{
  "vocab_size": 32,
  "arch": "conformer",
  "init": "torch_default",
  "learning_rate": 0.0037,
  "max_precond_dim": 1536,
  "max_grad_norm": 0.5
}
Rows from block 5 of a small CTC audio transcriber, named by matrix and row number. Rows with one number belong to one neuron. Each number is 50 + 15 x the weight over its row's rms, rounded and kept within 0 to 99. All counts start at 0. After the name is the row's rms in percent of the matrix's.
After each neuron's rows are labels from the 100 clips, of 14976, where the neuron reaches its highest value: "responds to" is what is common among them. Only what is clearly more common there than usual is listed. The data: read English sentences (LibriTTS-R).
# fc1: first MLP up (model.blocks.5.ff1.fc1.weight, 640x160), inputs 108-159
# fc2: first MLP down (model.blocks.5.ff1.fc2.weight, 160x640, transposed), outputs 108-159

fc1.625 112:54 47 43 52 62 38 38 49 53 50 39 30 24 61 37 46 67 16 37 44 58 41 46 55 56 37 46 58 62 29 41 46 71 40 74 46 55 47 54 31 54 53 35 77 42 42 47 46 66 50 83 21
fc2.625 105:58 04 39 63 56 61 44 38 66 44 23 59 55 48 57 47 38 73 73 58 47 25 59 44 69 62 43 44 58 55 78 66 58 51 90 73 40 16 41 47 45 56 30 43 74 65 36 70 52 64 36 37
responds to: the word "the"

fc1.84 095:64 64 44 65 60 40 53 56 37 45 46 67 52 59 49 46 63 35 49 51 68 57 42 38 57 33 55 48 34 53 47 58 67 41 35 41 73 35 48 47 48 58 23 42 25 54 47 50 38 38 49 61
fc2.84 096:57 50 14 21 39 67 58 52 54 57 44 55 49 21 56 64 56 31 35 78 33 48 37 41 45 37 44 46 54 47 73 54 47 65 42 61 69 71 35 68 46 55 35 47 19 47 48 45 63 32 81 52
responds to: the word "it"; the word "is"

fc1.351 114:55 32 36 91 41 33 74 61 66 36 55 50 45 12 37 52 91 58 57 48 33 57 45 54 51 18 52 56 51 44 44 52 46 54 38 69 70 59 58 51 60 85 62 34 26 19 35 40 58 39 51 60
fc2.351 113:28 76 46 85 65 59 77 57 55 43 47 58 31 32 43 28 64 49 68 32 54 48 33 34 55 22 54 44 34 39 30 65 64 52 77 57 72 52 49 50 52 37 70 32 53 36 44 32 59 51 43 42
responds to: the word "have"

fc1.258 095:53 52 33 84 19 60 60 81 54 59 57 50 31 31 45 58 38 54 33 48 57 63 25 74 60 59 50 30 70 62 44 73 48 66 36 55 50 75 48 58 36 71 67 42 42 33 27 65 43 40 55 52
fc2.258 098:54 41 40 60 38 45 60 46 33 79 53 96 34 37 33 62 74 49 61 57 36 63 35 68 51 75 71 49 29 42 51 50 49 60 71 58 31 74 44 45 41 54 70 35 44 50 41 68 67 41 52 44
responds to: the word "very"

fc1.387 108:57 56 50 48 53 68 56 48 52 50 65 34 57 61 49 55 64 37 31 37 24 53 55 41 46 50 42 43 75 80 44 31 19 67 74 25 48 52 47 76 39 60 41 82 33 63 34 17 59 52 55 46
fc2.387 106:45 20 70 53 63 09 72 64 60 40 53 53 34 35 56 42 33 47 60 63 48 45 42 41 44 92 70 47 43 51 40 60 40 46 22 56 55 54 68 48 43 53 34 26 83 35 68 64 71 75 56 60
responds to: the word "the"

fc1.406 121:43 43 58 39 55 47 55 50 49 19 75 48 92 28 39 43 47 24 65 39 50 58 44 45 18 53 62 26 43 37 63 42 59 59 56 38 26 49 61 67 50 70 51 49 38 48 50 67 41 55 70 66
fc2.406 115:53 50 51 64 54 46 49 43 67 65 67 54 60 66 32 42 42 68 16 37 54 38 46 53 24 53 46 49 52 53 41 46 39 53 22 56 70 34 52 71 72 22 39 54 40 57 39 62 34 45 58 72
responds to: the word "of"

fc1.515 130:51 64 62 38 44 38 57 58 63 63 61 25 70 45 35 70 41 70 48 31 27 51 56 48 31 36 36 50 55 72 45 78 49 54 20 46 62 70 48 44 60 34 58 44 30 58 32 26 36 37 24 37
fc2.515 123:61 57 51 31 53 02 47 81 54 41 45 35 34 42 50 36 79 37 44 45 37 63 71 58 50 60 56 54 55 32 60 49 54 38 56 61 30 60 31 47 81 44 67 46 42 71 33 13 36 59 75 41
responds to: the word "it"; the word "was"

fc1.581 113:78 62 62 23 44 54 22 60 47 50 68 12 50 57 43 43 45 35 49 40 46 72 50 46 25 65 34 67 51 17 58 30 47 69 63 43 40 37 45 03 55 58 47 47 71 22 41 30 33 57 71 55
fc2.581 104:51 61 30 92 45 45 40 49 36 48 17 64 24 72 56 42 39 29 59 75 66 66 35 51 53 37 54 71 82 37 65 42 38 51 45 48 55 17 38 34 47 34 41 38 41 23 51 51 64 56 26 26
responds to: the word "good"

fc1.385 111:58 61 61 55 75 38 53 33 49 37 54 87 40 48 51 33 40 42 42 53 54 52 61 27 30 52 55 38 81 19 51 59 42 52 44 45 61 76 62 52 54 33 44 68 57 36 34 35 71 59 30 44
fc2.385 108:53 89 52 54 46 83 28 59 41 67 56 54 54 44 31 41 67 45 62 68 57 74 23 79 45 42 67 59 44 36 31 65 54 54 78 66 39 56 62 21 37 32 47 47 18 72 44 54 19 46 24 39
responds to: the word "my"; the word "i"

fc1.43 115:55 46 47 79 53 01 65 52 24 59 67 39 58 44 44 42 52 44 45 44 58 37 46 25 54 42 44 44 42 39 65 47 41 63 53 38 51 71 44 68 61 62 28 36 56 51 30 73 44 46 58 52
fc2.43 120:65 87 61 59 61 30 63 39 36 46 42 27 44 57 60 70 34 67 42 44 44 56 66 60 58 60 49 63 44 67 60 44 83 12 43 70 44 67 69 43 27 68 44 40 42 33 38 44 49 49 59 55
responds to: the word "good"

fc1.629 096:35 79 28 44 45 33 86 37 21 52 29 56 44 42 52 46 44 46 28 35 78 34 48 52 39 34 55 52 60 36 51 46 33 57 41 64 23 50 64 44 74 51 45 31 45 33 35 56 77 46 46 37
fc2.629 109:40 47 26 68 28 55 50 42 68 53 49 51 35 60 53 57 46 63 66 49 55 53 56 43 61 86 39 36 45 48 30 71 40 39 47 34 35 32 82 52 76 37 84 57 72 43 37 64 56 77 62 53
responds to: the word "very"

fc1.447 131:55 55 11 60 38 46 47 57 88 61 63 53 45 39 47 62 68 34 57 52 50 42 57 61 70 34 61 64 36 57 67 61 55 75 35 65 38 18 41 58 44 35 37 39 29 37 66 39 59 64 76 60
fc2.447 120:52 64 45 35 75 68 41 68 32 66 70 20 30 45 59 25 71 66 77 45 48 41 39 61 43 59 79 79 45 54 49 50 39 72 85 33 59 61 65 55 50 28 37 59 45 80 53 50 43 46 64 57
responds to: the word "have"

fc1.136 103:70 49 33 34 43 40 62 31 61 56 66 47 31 47 35 37 50 48 52 57 56 38 49 47 45 78 22 50 58 42 53 70 69 57 77 46 60 57 60 57 42 64 55 78 28 44 62 47 25 43 36 65
fc2.136 107:62 38 41 74 26 38 43 55 67 36 58 62 62 45 48 45 33 62 37 30 46 48 45 69 85 84 57 48 46 44 38 47 36 71 54 36 59 62 63 26 34 57 44 47 55 55 45 18 31 55 50 53
responds to: the word "never"

fc1.567 129:51 67 73 33 36 45 38 51 50 64 38 54 26 85 58 32 70 58 32 41 49 61 61 38 63 52 47 32 29 56 58 44 37 24 42 60 67 54 81 42 54 35 71 36 40 23 28 41 45 82 20 36
fc2.567 112:60 41 33 29 20 37 76 54 38 65 40 20 40 55 55 58 50 75 63 32 32 44 43 57 40 48 64 42 65 46 32 60 40 48 43 25 43 60 51 29 50 46 59 69 61 34 37 59 44 47 80 46
responds to: the word "it"; the word "you"; the word "with"

fc1.418 094:56 42 72 42 33 24 43 72 57 47 75 77 20 77 71 24 43 34 66 50 76 53 43 32 55 44 46 43 35 27 71 34 36 41 62 34 57 55 42 60 47 30 62 46 38 38 38 37 58 60 59 52
fc2.418 101:51 70 45 67 58 60 19 31 34 53 59 28 58 47 47 40 21 66 65 63 72 52 21 44 58 54 74 45 39 47 38 77 55 52 33 67 27 41 68 40 48 36 49 56 76 30 63 26 97 60 36 40
responds to: the word "even"

fc1.507 093:69 52 53 38 36 68 44 52 34 39 57 47 31 31 29 58 32 59 55 58 74 54 33 64 49 51 41 56 53 54 46 47 58 56 64 41 78 51 54 40 56 62 77 44 58 50 39 46 56 52 39 12
fc2.507 100:43 30 50 65 55 50 69 25 83 58 56 81 45 65 66 40 23 34 36 27 41 59 48 54 49 58 32 52 37 48 52 28 47 47 49 50 50 45 57 41 77 43 73 60 54 80 57 58 18 48 43 41
responds to: the word "even"

fc1.544 112:47 67 47 50 50 39 74 60 54 55 68 39 56 42 35 43 42 17 70 20 54 54 19 31 76 30 29 47 64 50 47 69 51 57 08 37 44 34 64 63 66 27 49 55 59 43 49 57 27 49 79 63
fc2.544 111:56 70 32 58 42 61 44 59 43 63 68 62 61 57 43 44 53 56 60 49 48 51 21 33 49 26 51 60 37 44 37 80 25 33 30 66 50 52 52 29 55 39 38 82 17 59 43 49 24 30 53 63
responds to: the word "he"; the word "was"

fc1.545 097:58 86 32 64 60 60 38 48 54 45 71 72 83 58 37 69 56 44 50 30 46 61 31 35 65 38 53 57 39 54 44 45 22 53 58 71 52 61 25 28 58 52 36 91 23 32 56 41 46 44 35 13
fc2.545 099:66 21 52 74 84 61 39 65 61 50 24 62 30 53 57 59 48 40 27 40 41 44 57 54 43 56 51 66 40 63 34 20 54 25 54 41 46 25 30 46 38 51 74 62 57 75 70 43 67 33 55 58
responds to: the word "he"

fc1.429 116:62 62 46 52 73 57 52 69 54 42 77 42 48 77 34 69 44 70 41 35 60 35 52 41 37 44 60 24 36 65 28 66 52 42 47 42 86 41 49 44 53 47 39 21 56 62 47 52 36 58 41 32
fc2.429 115:71 58 22 53 52 64 43 58 71 58 63 57 79 79 48 59 55 29 68 54 51 77 55 66 60 22 54 61 54 37 37 27 16 46 52 58 35 43 19 53 62 64 46 52 52 27 60 32 53 36 73 79
responds to: the word "have"

fc1.525 114:31 45 69 61 53 23 43 65 46 43 62 33 26 26 57 43 62 64 35 18 52 29 28 32 65 67 77 61 48 59 77 60 11 31 31 42 60 69 43 28 48 54 47 45 30 66 43 42 58 26 48 37
fc2.525 124:52 62 77 31 69 43 72 54 73 69 53 44 47 54 62 25 72 21 49 12 63 36 34 49 24 48 16 44 47 41 43 44 09 52 70 35 55 43 50 45 70 48 49 62 45 44 31 70 59 57 53 47
responds to: the word "very"

fc1.561 102:86 74 40 58 45 54 40 17 50 50 08 62 33 59 41 24 38 27 71 22 46 51 52 47 81 36 58 20 43 71 56 58 16 53 67 56 49 56 51 50 53 57 39 50 40 73 44 41 55 56 40 32
fc2.561 108:58 37 51 54 42 36 73 57 34 60 92 50 69 42 50 73 55 55 66 49 45 51 63 47 57 60 22 42 35 48 78 44 66 43 66 55 71 52 78 53 41 12 59 48 62 42 24 52 57 52 29 47
responds to: the word "every"

fc1.366 069:69 30 61 55 62 25 40 54 49 50 44 43 84 62 57 20 60 51 35 21 50 67 55 53 67 62 70 46 58 19 25 74 77 64 61 44 24 38 43 65 65 59 62 52 60 55 33 49 50 84 42 43
fc2.366 058:60 58 39 37 23 52 44 44 64 62 85 38 39 66 10 50 54 47 59 58 53 19 25 52 47 43 39 43 58 55 48 51 40 48 56 25 72 62 45 60 29 46 34 30 35 35 78 32 53 70 75 68
responds to: the word "on"

fc1.577 095:45 33 59 46 69 13 45 45 42 36 40 45 35 51 53 55 59 76 54 36 42 45 25 43 51 57 56 83 43 73 42 82 26 49 33 47 20 81 52 61 54 54 46 60 44 57 63 73 46 30 57 41
fc2.577 115:38 65 39 25 45 42 60 47 59 49 52 42 72 39 68 51 36 42 35 68 77 59 72 49 35 57 36 28 14 65 56 62 72 50 53 32 55 33 38 60 48 44 73 54 53 36 60 40 76 62 51 58
responds to: the word "very"

fc1.58 091:49 52 57 34 49 61 37 43 35 46 40 70 46 59 41 21 69 76 66 39 59 52 59 56 48 39 45 48 89 27 26 19 86 56 39 43 70 41 74 56 35 68 54 33 39 60 50 44 77 36 48 49
fc2.58 093:50 48 32 68 82 83 62 47 53 53 40 43 59 37 61 72 69 39 84 20 64 39 49 34 44 37 29 61 19 83 39 15 19 81 78 37 31 64 47 34 61 37 39 39 51 49 39 43 40 19 38 60
responds to: the word "your"; the word "go"

fc1.490 118:50 59 41 43 30 72 60 28 64 58 29 46 43 49 30 51 62 40 53 28 70 57 62 33 44 48 49 64 35 42 70 69 44 34 48 48 40 29 46 46 69 72 68 69 67 46 08 59 37 58 56 34
fc2.490 114:54 68 43 51 30 69 39 45 54 33 23 55 44 53 48 43 68 54 44 54 42 69 68 87 65 34 49 65 16 46 60 64 57 13 58 65 37 73 55 28 19 43 44 70 70 53 53 35 52 60 56 44
responds to: the word "he"

fc1.186 122:74 22 35 53 56 15 39 53 43 42 33 54 30 60 42 41 89 39 50 25 65 44 45 25 38 66 75 60 44 61 52 68 28 68 44 23 39 51 56 46 56 42 64 53 80 15 67 41 53 46 64 74
fc2.186 111:56 37 62 41 62 43 34 33 44 60 33 50 65 42 42 33 57 62 50 75 52 34 50 56 32 47 55 36 60 52 61 48 47 58 28 69 58 59 35 38 58 46 52 50 87 50 48 22 41 54 20 63
responds to: the word "the"; voice: male

fc1.278 121:65 61 57 64 13 61 68 68 53 74 53 26 23 39 75 27 40 17 52 26 48 47 46 49 93 44 68 56 57 61 50 67 78 66 36 44 34 31 62 55 61 59 39 34 44 52 50 49 57 51 28 61
fc2.278 104:51 65 47 52 51 43 72 59 43 30 24 28 55 59 65 43 22 56 74 59 49 57 58 69 68 58 50 82 70 51 30 16 73 45 59 28 75 05 32 52 35 60 75 26 51 68 50 44 54 83 36 63
responds to: the word "much"

fc1.335 096:34 31 52 64 59 35 38 76 45 55 52 41 65 18 26 67 71 34 60 54 41 74 34 38 61 58 29 58 60 40 19 37 65 45 32 75 58 41 63 36 37 12 65 49 27 55 56 88 55 72 39 45
fc2.335 095:25 74 52 32 76 57 28 58 31 37 38 77 56 52 66 45 76 58 34 67 60 35 52 80 45 49 52 37 52 37 93 61 66 52 62 26 45 59 47 44 41 38 44 60 47 52 59 56 48 53 55 49
responds to: the word "was"

fc1.146 099:65 61 48 58 54 10 72 52 50 47 55 68 74 25 39 43 51 76 52 13 52 38 23 47 34 47 74 50 44 28 53 51 34 22 52 60 32 61 61 77 56 47 25 60 37 18 49 37 58 34 26 69
fc2.146 105:27 73 46 55 52 55 59 67 77 39 37 26 59 54 59 38 49 56 48 56 57 64 63 31 44 61 45 26 61 70 52 22 36 45 30 44 61 46 59 71 62 81 50 28 35 45 60 43 54 68 35 51
responds to: the word "very"

fc1.293 098:38 80 48 55 36 60 27 27 51 30 46 77 47 50 26 32 55 40 68 52 56 46 64 61 68 41 54 36 51 75 79 70 71 45 56 43 37 29 77 26 45 60 62 51 29 37 18 63 53 62 44 40
fc2.293 100:60 27 42 48 47 46 34 45 57 64 54 56 40 63 93 55 38 46 36 45 18 36 54 80 45 36 55 64 57 42 78 37 45 61 63 53 20 48 66 30 35 33 62 44 45 57 63 51 54 53 56 67
responds to: the word "he"

fc1.513 117:45 71 57 41 27 64 41 72 17 69 49 16 55 18 34 34 49 32 53 55 31 29 63 46 43 40 58 36 57 54 67 46 45 56 51 69 71 62 39 28 32 58 77 44 44 65 55 41 36 45 34 60
fc2.513 113:37 57 74 40 51 44 56 44 35 47 37 20 40 30 59 42 53 63 77 32 43 39 43 43 57 40 62 75 59 59 82 49 47 51 44 67 43 52 52 38 52 24 92 80 21 54 54 19 59 72 37 76
responds to: the word "was"

fc1.578 108:60 42 52 57 79 36 43 39 50 88 78 75 60 54 36 37 67 58 51 53 39 48 46 35 33 24 65 51 45 58 07 55 35 61 53 60 60 47 50 44 50 46 65 40 56 39 65 51 58 83 52 33
fc2.578 112:67 59 67 40 41 70 58 26 38 61 89 34 29 52 39 66 53 18 58 47 48 52 43 38 35 36 72 63 41 70 59 43 43 59 52 29 59 50 68 42 42 40 40 47 36 97 24 40 68 56 67 40
responds to: the word "your"

fc1.529 096:60 58 54 40 31 20 56 41 36 20 35 61 51 32 15 46 50 42 30 61 40 36 35 44 57 30 31 25 36 43 42 50 44 48 52 60 52 54 46 55 32 53 34 46 63 64 59 37 41 46 65 12
fc2.529 096:22 28 45 59 53 40 67 41 66 42 75 43 64 31 50 67 39 43 44 60 60 67 68 38 55 40 37 45 20 43 69 35 43 57 37 60 59 47 67 39 75 38 54 50 50 33 47 21 49 51 37 63
responds to: text has "together"

fc1.379 115:60 55 67 46 45 31 62 63 76 41 36 51 29 54 32 43 59 22 47 40 61 80 35 60 64 41 68 28 61 08 29 54 50 25 49 70 39 44 33 55 76 37 49 46 60 44 23 36 49 21 57 48
fc2.379 114:46 70 63 64 75 46 40 65 55 79 48 39 64 41 43 07 32 68 50 43 71 57 49 72 48 45 36 41 57 73 27 61 64 76 45 61 65 67 59 30 60 47 40 44 41 13 67 41 50 60 69 32
responds to: the word "for"

fc1.505 075:75 60 31 52 44 34 50 45 64 61 43 40 35 70 62 65 54 63 54 32 46 35 55 34 63 29 29 60 42 30 53 44 02 27 40 55 56 41 49 35 74 17 35 65 39 79 65 66 52 51 33 34
fc2.505 076:49 48 43 36 46 48 74 46 64 29 62 59 66 86 46 61 79 47 81 30 51 33 65 53 44 31 48 09 44 70 56 61 55 77 49 34 61 56 48 56 22 45 54 49 50 34 34 52 36 70 32 44
responds to: the word "have"

fc1.141 116:77 43 62 29 70 40 72 71 37 39 67 36 33 07 31 70 65 53 42 33 55 43 25 70 30 24 51 66 37 45 62 25 58 39 52 33 46 42 45 56 69 53 56 55 57 44 36 47 52 36 47 77
fc2.141 118:67 73 62 45 36 49 45 66 76 54 43 30 36 44 23 65 70 54 59 62 41 40 61 56 42 51 30 44 00 50 35 26 33 27 73 32 22 17 32 19 79 57 61 41 50 48 48 57 32 81 66 69
responds to: the word "was"; the word "that"

fc1.576 113:60 78 62 38 38 42 79 43 26 55 28 38 59 71 22 58 65 54 50 39 49 69 70 47 61 52 66 54 60 37 53 38 69 44 38 42 43 47 56 60 73 20 54 53 30 54 49 41 46 16 45 22
fc2.576 110:38 67 55 57 61 52 55 65 22 43 49 47 35 47 61 25 55 32 59 42 37 42 40 55 59 26 29 53 30 46 68 27 40 60 68 49 31 64 47 41 91 32 45 37 52 63 51 46 27 37 58 41
responds to: the word "it"; the word "if"; the word "is"

fc1.608 096:76 33 50 67 35 54 47 47 41 63 49 28 52 21 54 71 66 60 12 28 48 32 34 40 50 59 66 53 31 68 39 57 44 53 37 33 50 62 51 42 40 68 75 31 32 51 60 85 51 52 30 53
fc2.608 102:57 62 47 76 43 52 32 44 55 42 69 61 15 68 37 59 46 15 50 39 62 72 64 54 39 55 67 43 30 43 39 39 42 59 74 66 63 41 48 48 50 64 60 35 47 42 20 55 20 57 54 48
responds to: the word "never"

fc1.288 104:81 08 55 70 59 42 76 46 37 64 74 67 64 50 70 41 80 51 75 90 59 52 34 46 63 65 29 66 29 43 36 49 64 47 44 46 73 54 47 40 46 45 14 71 58 45 68 34 30 47 65 54
fc2.288 106:48 71 42 32 60 34 40 80 23 44 32 35 50 28 58 74 46 47 55 58 36 55 55 46 35 41 49 47 45 28 31 34 69 41 54 54 61 63 73 73 44 31 48 79 63 68 72 60 55 69 30 51
responds to: the word "have"

fc1.570 110:70 51 47 48 43 24 38 60 40 72 49 55 58 45 61 39 59 58 66 73 63 43 18 50 29 51 36 45 63 55 54 46 66 20 42 56 30 42 50 51 54 62 73 59 36 47 43 50 84 63 19 42
fc2.570 110:52 42 39 29 64 55 55 70 69 57 75 31 31 36 50 58 53 29 48 50 50 74 36 39 52 55 75 50 51 49 39 62 68 56 63 53 53 58 29 46 53 41 18 55 62 57 75 52 48 33 34 65
responds to: the word "the"

fc1.171 102:59 37 64 77 34 52 64 30 40 57 39 38 49 51 44 59 70 53 63 49 60 52 68 53 85 56 55 70 38 79 61 61 44 52 40 44 54 38 71 49 66 35 34 54 37 59 36 14 52 53 43 82
fc2.171 101:53 29 45 47 65 23 34 49 58 28 73 38 60 35 46 41 41 75 39 22 34 19 65 58 57 70 10 75 35 54 60 46 57 38 46 35 46 48 43 70 40 86 19 64 30 41 50 26 55 57 47 24
responds to: the word "for"

fc1.59 119:63 70 54 23 59 67 38 54 75 45 42 57 54 32 43 21 67 40 40 44 32 71 52 55 25 54 45 42 56 65 48 58 46 25 68 49 26 46 64 88 59 32 53 49 05 27 48 34 37 39 67 53
fc2.59 124:61 71 38 65 67 66 42 78 43 06 48 52 53 54 29 39 71 31 38 43 60 50 43 55 57 55 72 45 29 41 81 67 19 38 57 44 60 41 60 43 56 66 51 36 67 95 74 55 66 44 60 30
responds to: the word "was"

fc1.1 089:40 35 54 20 45 69 57 51 62 51 45 48 70 54 42 51 44 59 62 49 44 33 62 34 31 66 62 41 44 64 42 19 37 76 39 48 70 55 48 59 54 50 56 57 35 41 41 37 64 55 43 13
fc2.1 100:58 98 82 24 50 41 44 36 52 55 69 54 48 33 51 51 56 71 41 28 41 51 39 52 26 26 46 40 58 21 44 72 28 48 66 56 47 30 40 13 49 46 45 60 35 49 65 36 51 48 64 54
responds to: the word "have"

fc1.589 112:47 34 50 41 39 49 35 59 40 48 57 60 56 25 46 69 27 53 61 46 44 50 47 66 65 40 56 67 44 72 44 41 42 68 25 44 54 43 84 72 51 53 42 45 28 28 29 45 75 73 69 32
fc2.589 108:60 64 40 62 53 44 43 82 50 51 45 54 71 73 73 35 44 72 53 59 26 47 33 47 47 61 58 43 33 43 23 34 72 54 37 52 65 56 74 58 44 44 28 59 58 40 38 33 51 48 51 35
responds to: the word "shall"; the word "be"

fc1.615 103:38 44 62 55 65 53 44 49 54 61 52 42 48 80 35 47 84 84 51 44 63 33 34 46 47 34 51 13 43 37 56 69 82 31 37 29 37 49 60 44 43 42 25 52 05 36 48 46 62 43 72 64
fc2.615 114:65 34 64 49 62 81 60 51 54 41 35 58 53 40 42 52 42 38 66 63 53 79 45 21 50 61 66 41 46 65 47 60 32 49 68 42 71 82 57 37 25 48 12 53 53 42 27 72 37 55 53 55
responds to: the word "was"; the word "with"

fc1.53 096:53 58 28 54 38 65 73 50 68 82 58 63 58 62 59 51 65 39 46 19 52 51 29 65 54 62 31 35 61 48 52 64 53 56 48 54 29 24 60 48 56 44 68 61 42 21 82 39 22 59 63 36
fc2.53 108:57 24 60 45 39 70 58 61 34 68 33 45 57 52 45 07 22 64 54 37 37 47 49 69 52 54 37 83 61 33 45 37 56 37 38 73 28 47 42 43 40 47 40 49 62 33 40 51 80 41 50 39
responds to: the word "he"

fc1.483 106:66 41 20 56 43 54 46 42 71 71 27 29 71 56 45 67 51 28 46 43 57 36 61 48 23 67 65 46 52 41 57 38 51 43 29 40 58 55 70 25 71 56 86 56 33 56 52 26 54 48 65 53
fc2.483 104:51 56 51 32 55 63 60 48 77 87 64 41 49 55 43 44 51 61 49 52 50 47 39 53 42 40 46 43 49 71 53 10 50 76 56 47 65 29 36 49 44 48 35 27 55 31 35 48 56 70 69 68
responds to: the word "my"

fc1.209 106:46 70 38 41 33 67 44 67 36 50 59 54 47 48 38 68 40 76 69 13 41 53 44 56 38 57 86 64 09 64 64 41 35 72 34 29 56 54 36 63 53 43 55 53 22 34 58 51 46 25 58 35
fc2.209 113:44 35 62 56 52 50 39 51 28 55 42 52 48 57 54 52 99 64 72 61 29 50 46 59 45 40 35 55 40 51 54 46 41 57 84 50 47 51 56 66 40 27 32 32 44 43 61 52 51 38 56 56
responds to: the word "have"; the word "i"

fc1.510 109:39 60 64 44 52 82 39 27 43 42 09 66 48 50 37 54 72 81 39 68 52 35 28 49 72 26 36 57 67 57 33 41 57 76 69 46 39 40 54 50 55 27 63 65 47 60 47 48 38 55 42 62
fc2.510 116:34 43 39 26 42 45 33 39 55 55 89 24 65 32 69 63 38 46 40 24 35 41 65 55 55 49 30 34 48 53 68 69 34 71 57 64 42 51 64 58 57 61 39 51 53 60 46 28 53 46 52 65
responds to: the word "of"

fc1.549 092:31 44 76 24 62 58 46 74 72 34 63 64 52 54 27 72 60 15 18 47 46 69 43 48 47 57 48 47 08 56 57 49 55 32 68 48 44 34 67 41 31 65 63 34 54 37 41 57 41 37 38 39
fc2.549 090:42 54 57 54 27 58 22 37 43 51 83 18 28 49 51 52 58 27 72 65 54 64 36 41 57 49 47 64 72 41 56 60 59 52 37 50 42 71 40 42 64 30 34 46 67 73 40 74 27 34 49 42
responds to: the word "it"; the word "if"; the word "is"

fc1.23 109:50 35 86 45 50 43 68 61 61 58 32 43 40 54 67 55 43 29 38 40 69 45 50 27 69 70 45 47 47 71 56 43 67 58 37 48 74 20 45 67 55 36 37 45 31 46 42 44 59 51 17 65
fc2.23 102:56 54 70 33 24 56 85 58 71 58 41 61 37 51 71 42 57 20 57 40 51 57 76 49 65 59 69 27 57 29 44 49 62 73 35 32 34 64 36 66 64 78 39 64 52 60 25 51 54 52 46 61
responds to: the word "which"

fc1.284 116:22 68 21 46 65 56 30 61 49 60 72 38 46 17 50 62 77 58 55 59 21 30 36 52 65 46 55 43 58 64 49 20 52 57 61 49 73 65 36 49 33 38 79 46 43 64 65 63 46 53 53 32
fc2.284 117:38 68 54 34 48 43 57 70 24 42 74 35 55 47 51 42 68 56 41 72 52 59 52 49 55 48 47 55 54 35 49 48 84 43 52 47 77 52 34 48 46 41 40 62 50 66 64 66 37 40 57 48
responds to: the word "was"

fc1.201 102:54 32 57 61 48 44 34 37 48 30 65 52 47 57 26 67 50 54 74 65 61 66 40 57 49 65 52 72 72 27 62 83 56 48 45 42 85 47 41 67 27 71 51 61 54 49 38 50 28 29 57 61
fc2.201 109:52 81 64 53 20 45 40 29 42 50 63 40 45 42 39 68 57 36 53 41 38 68 63 27 61 51 41 75 49 51 61 48 38 60 90 33 51 44 47 40 14 54 56 35 35 71 43 25 71 42 55 70
responds to: the word "the"; the word "by"

fc1.150 114:44 57 20 36 13 46 70 68 58 43 36 40 91 55 32 48 16 69 49 46 20 71 38 55 73 81 68 55 64 50 41 33 49 53 63 56 71 38 36 51 65 84 49 52 48 42 60 34 43 57 38 35
fc2.150 101:60 48 36 73 29 46 38 39 55 28 36 39 46 81 61 55 23 43 56 49 51 42 50 41 63 50 74 48 41 36 49 12 82 29 63 48 42 27 37 52 68 50 54 50 48 93 53 40 26 55 36 46
responds to: the word "the"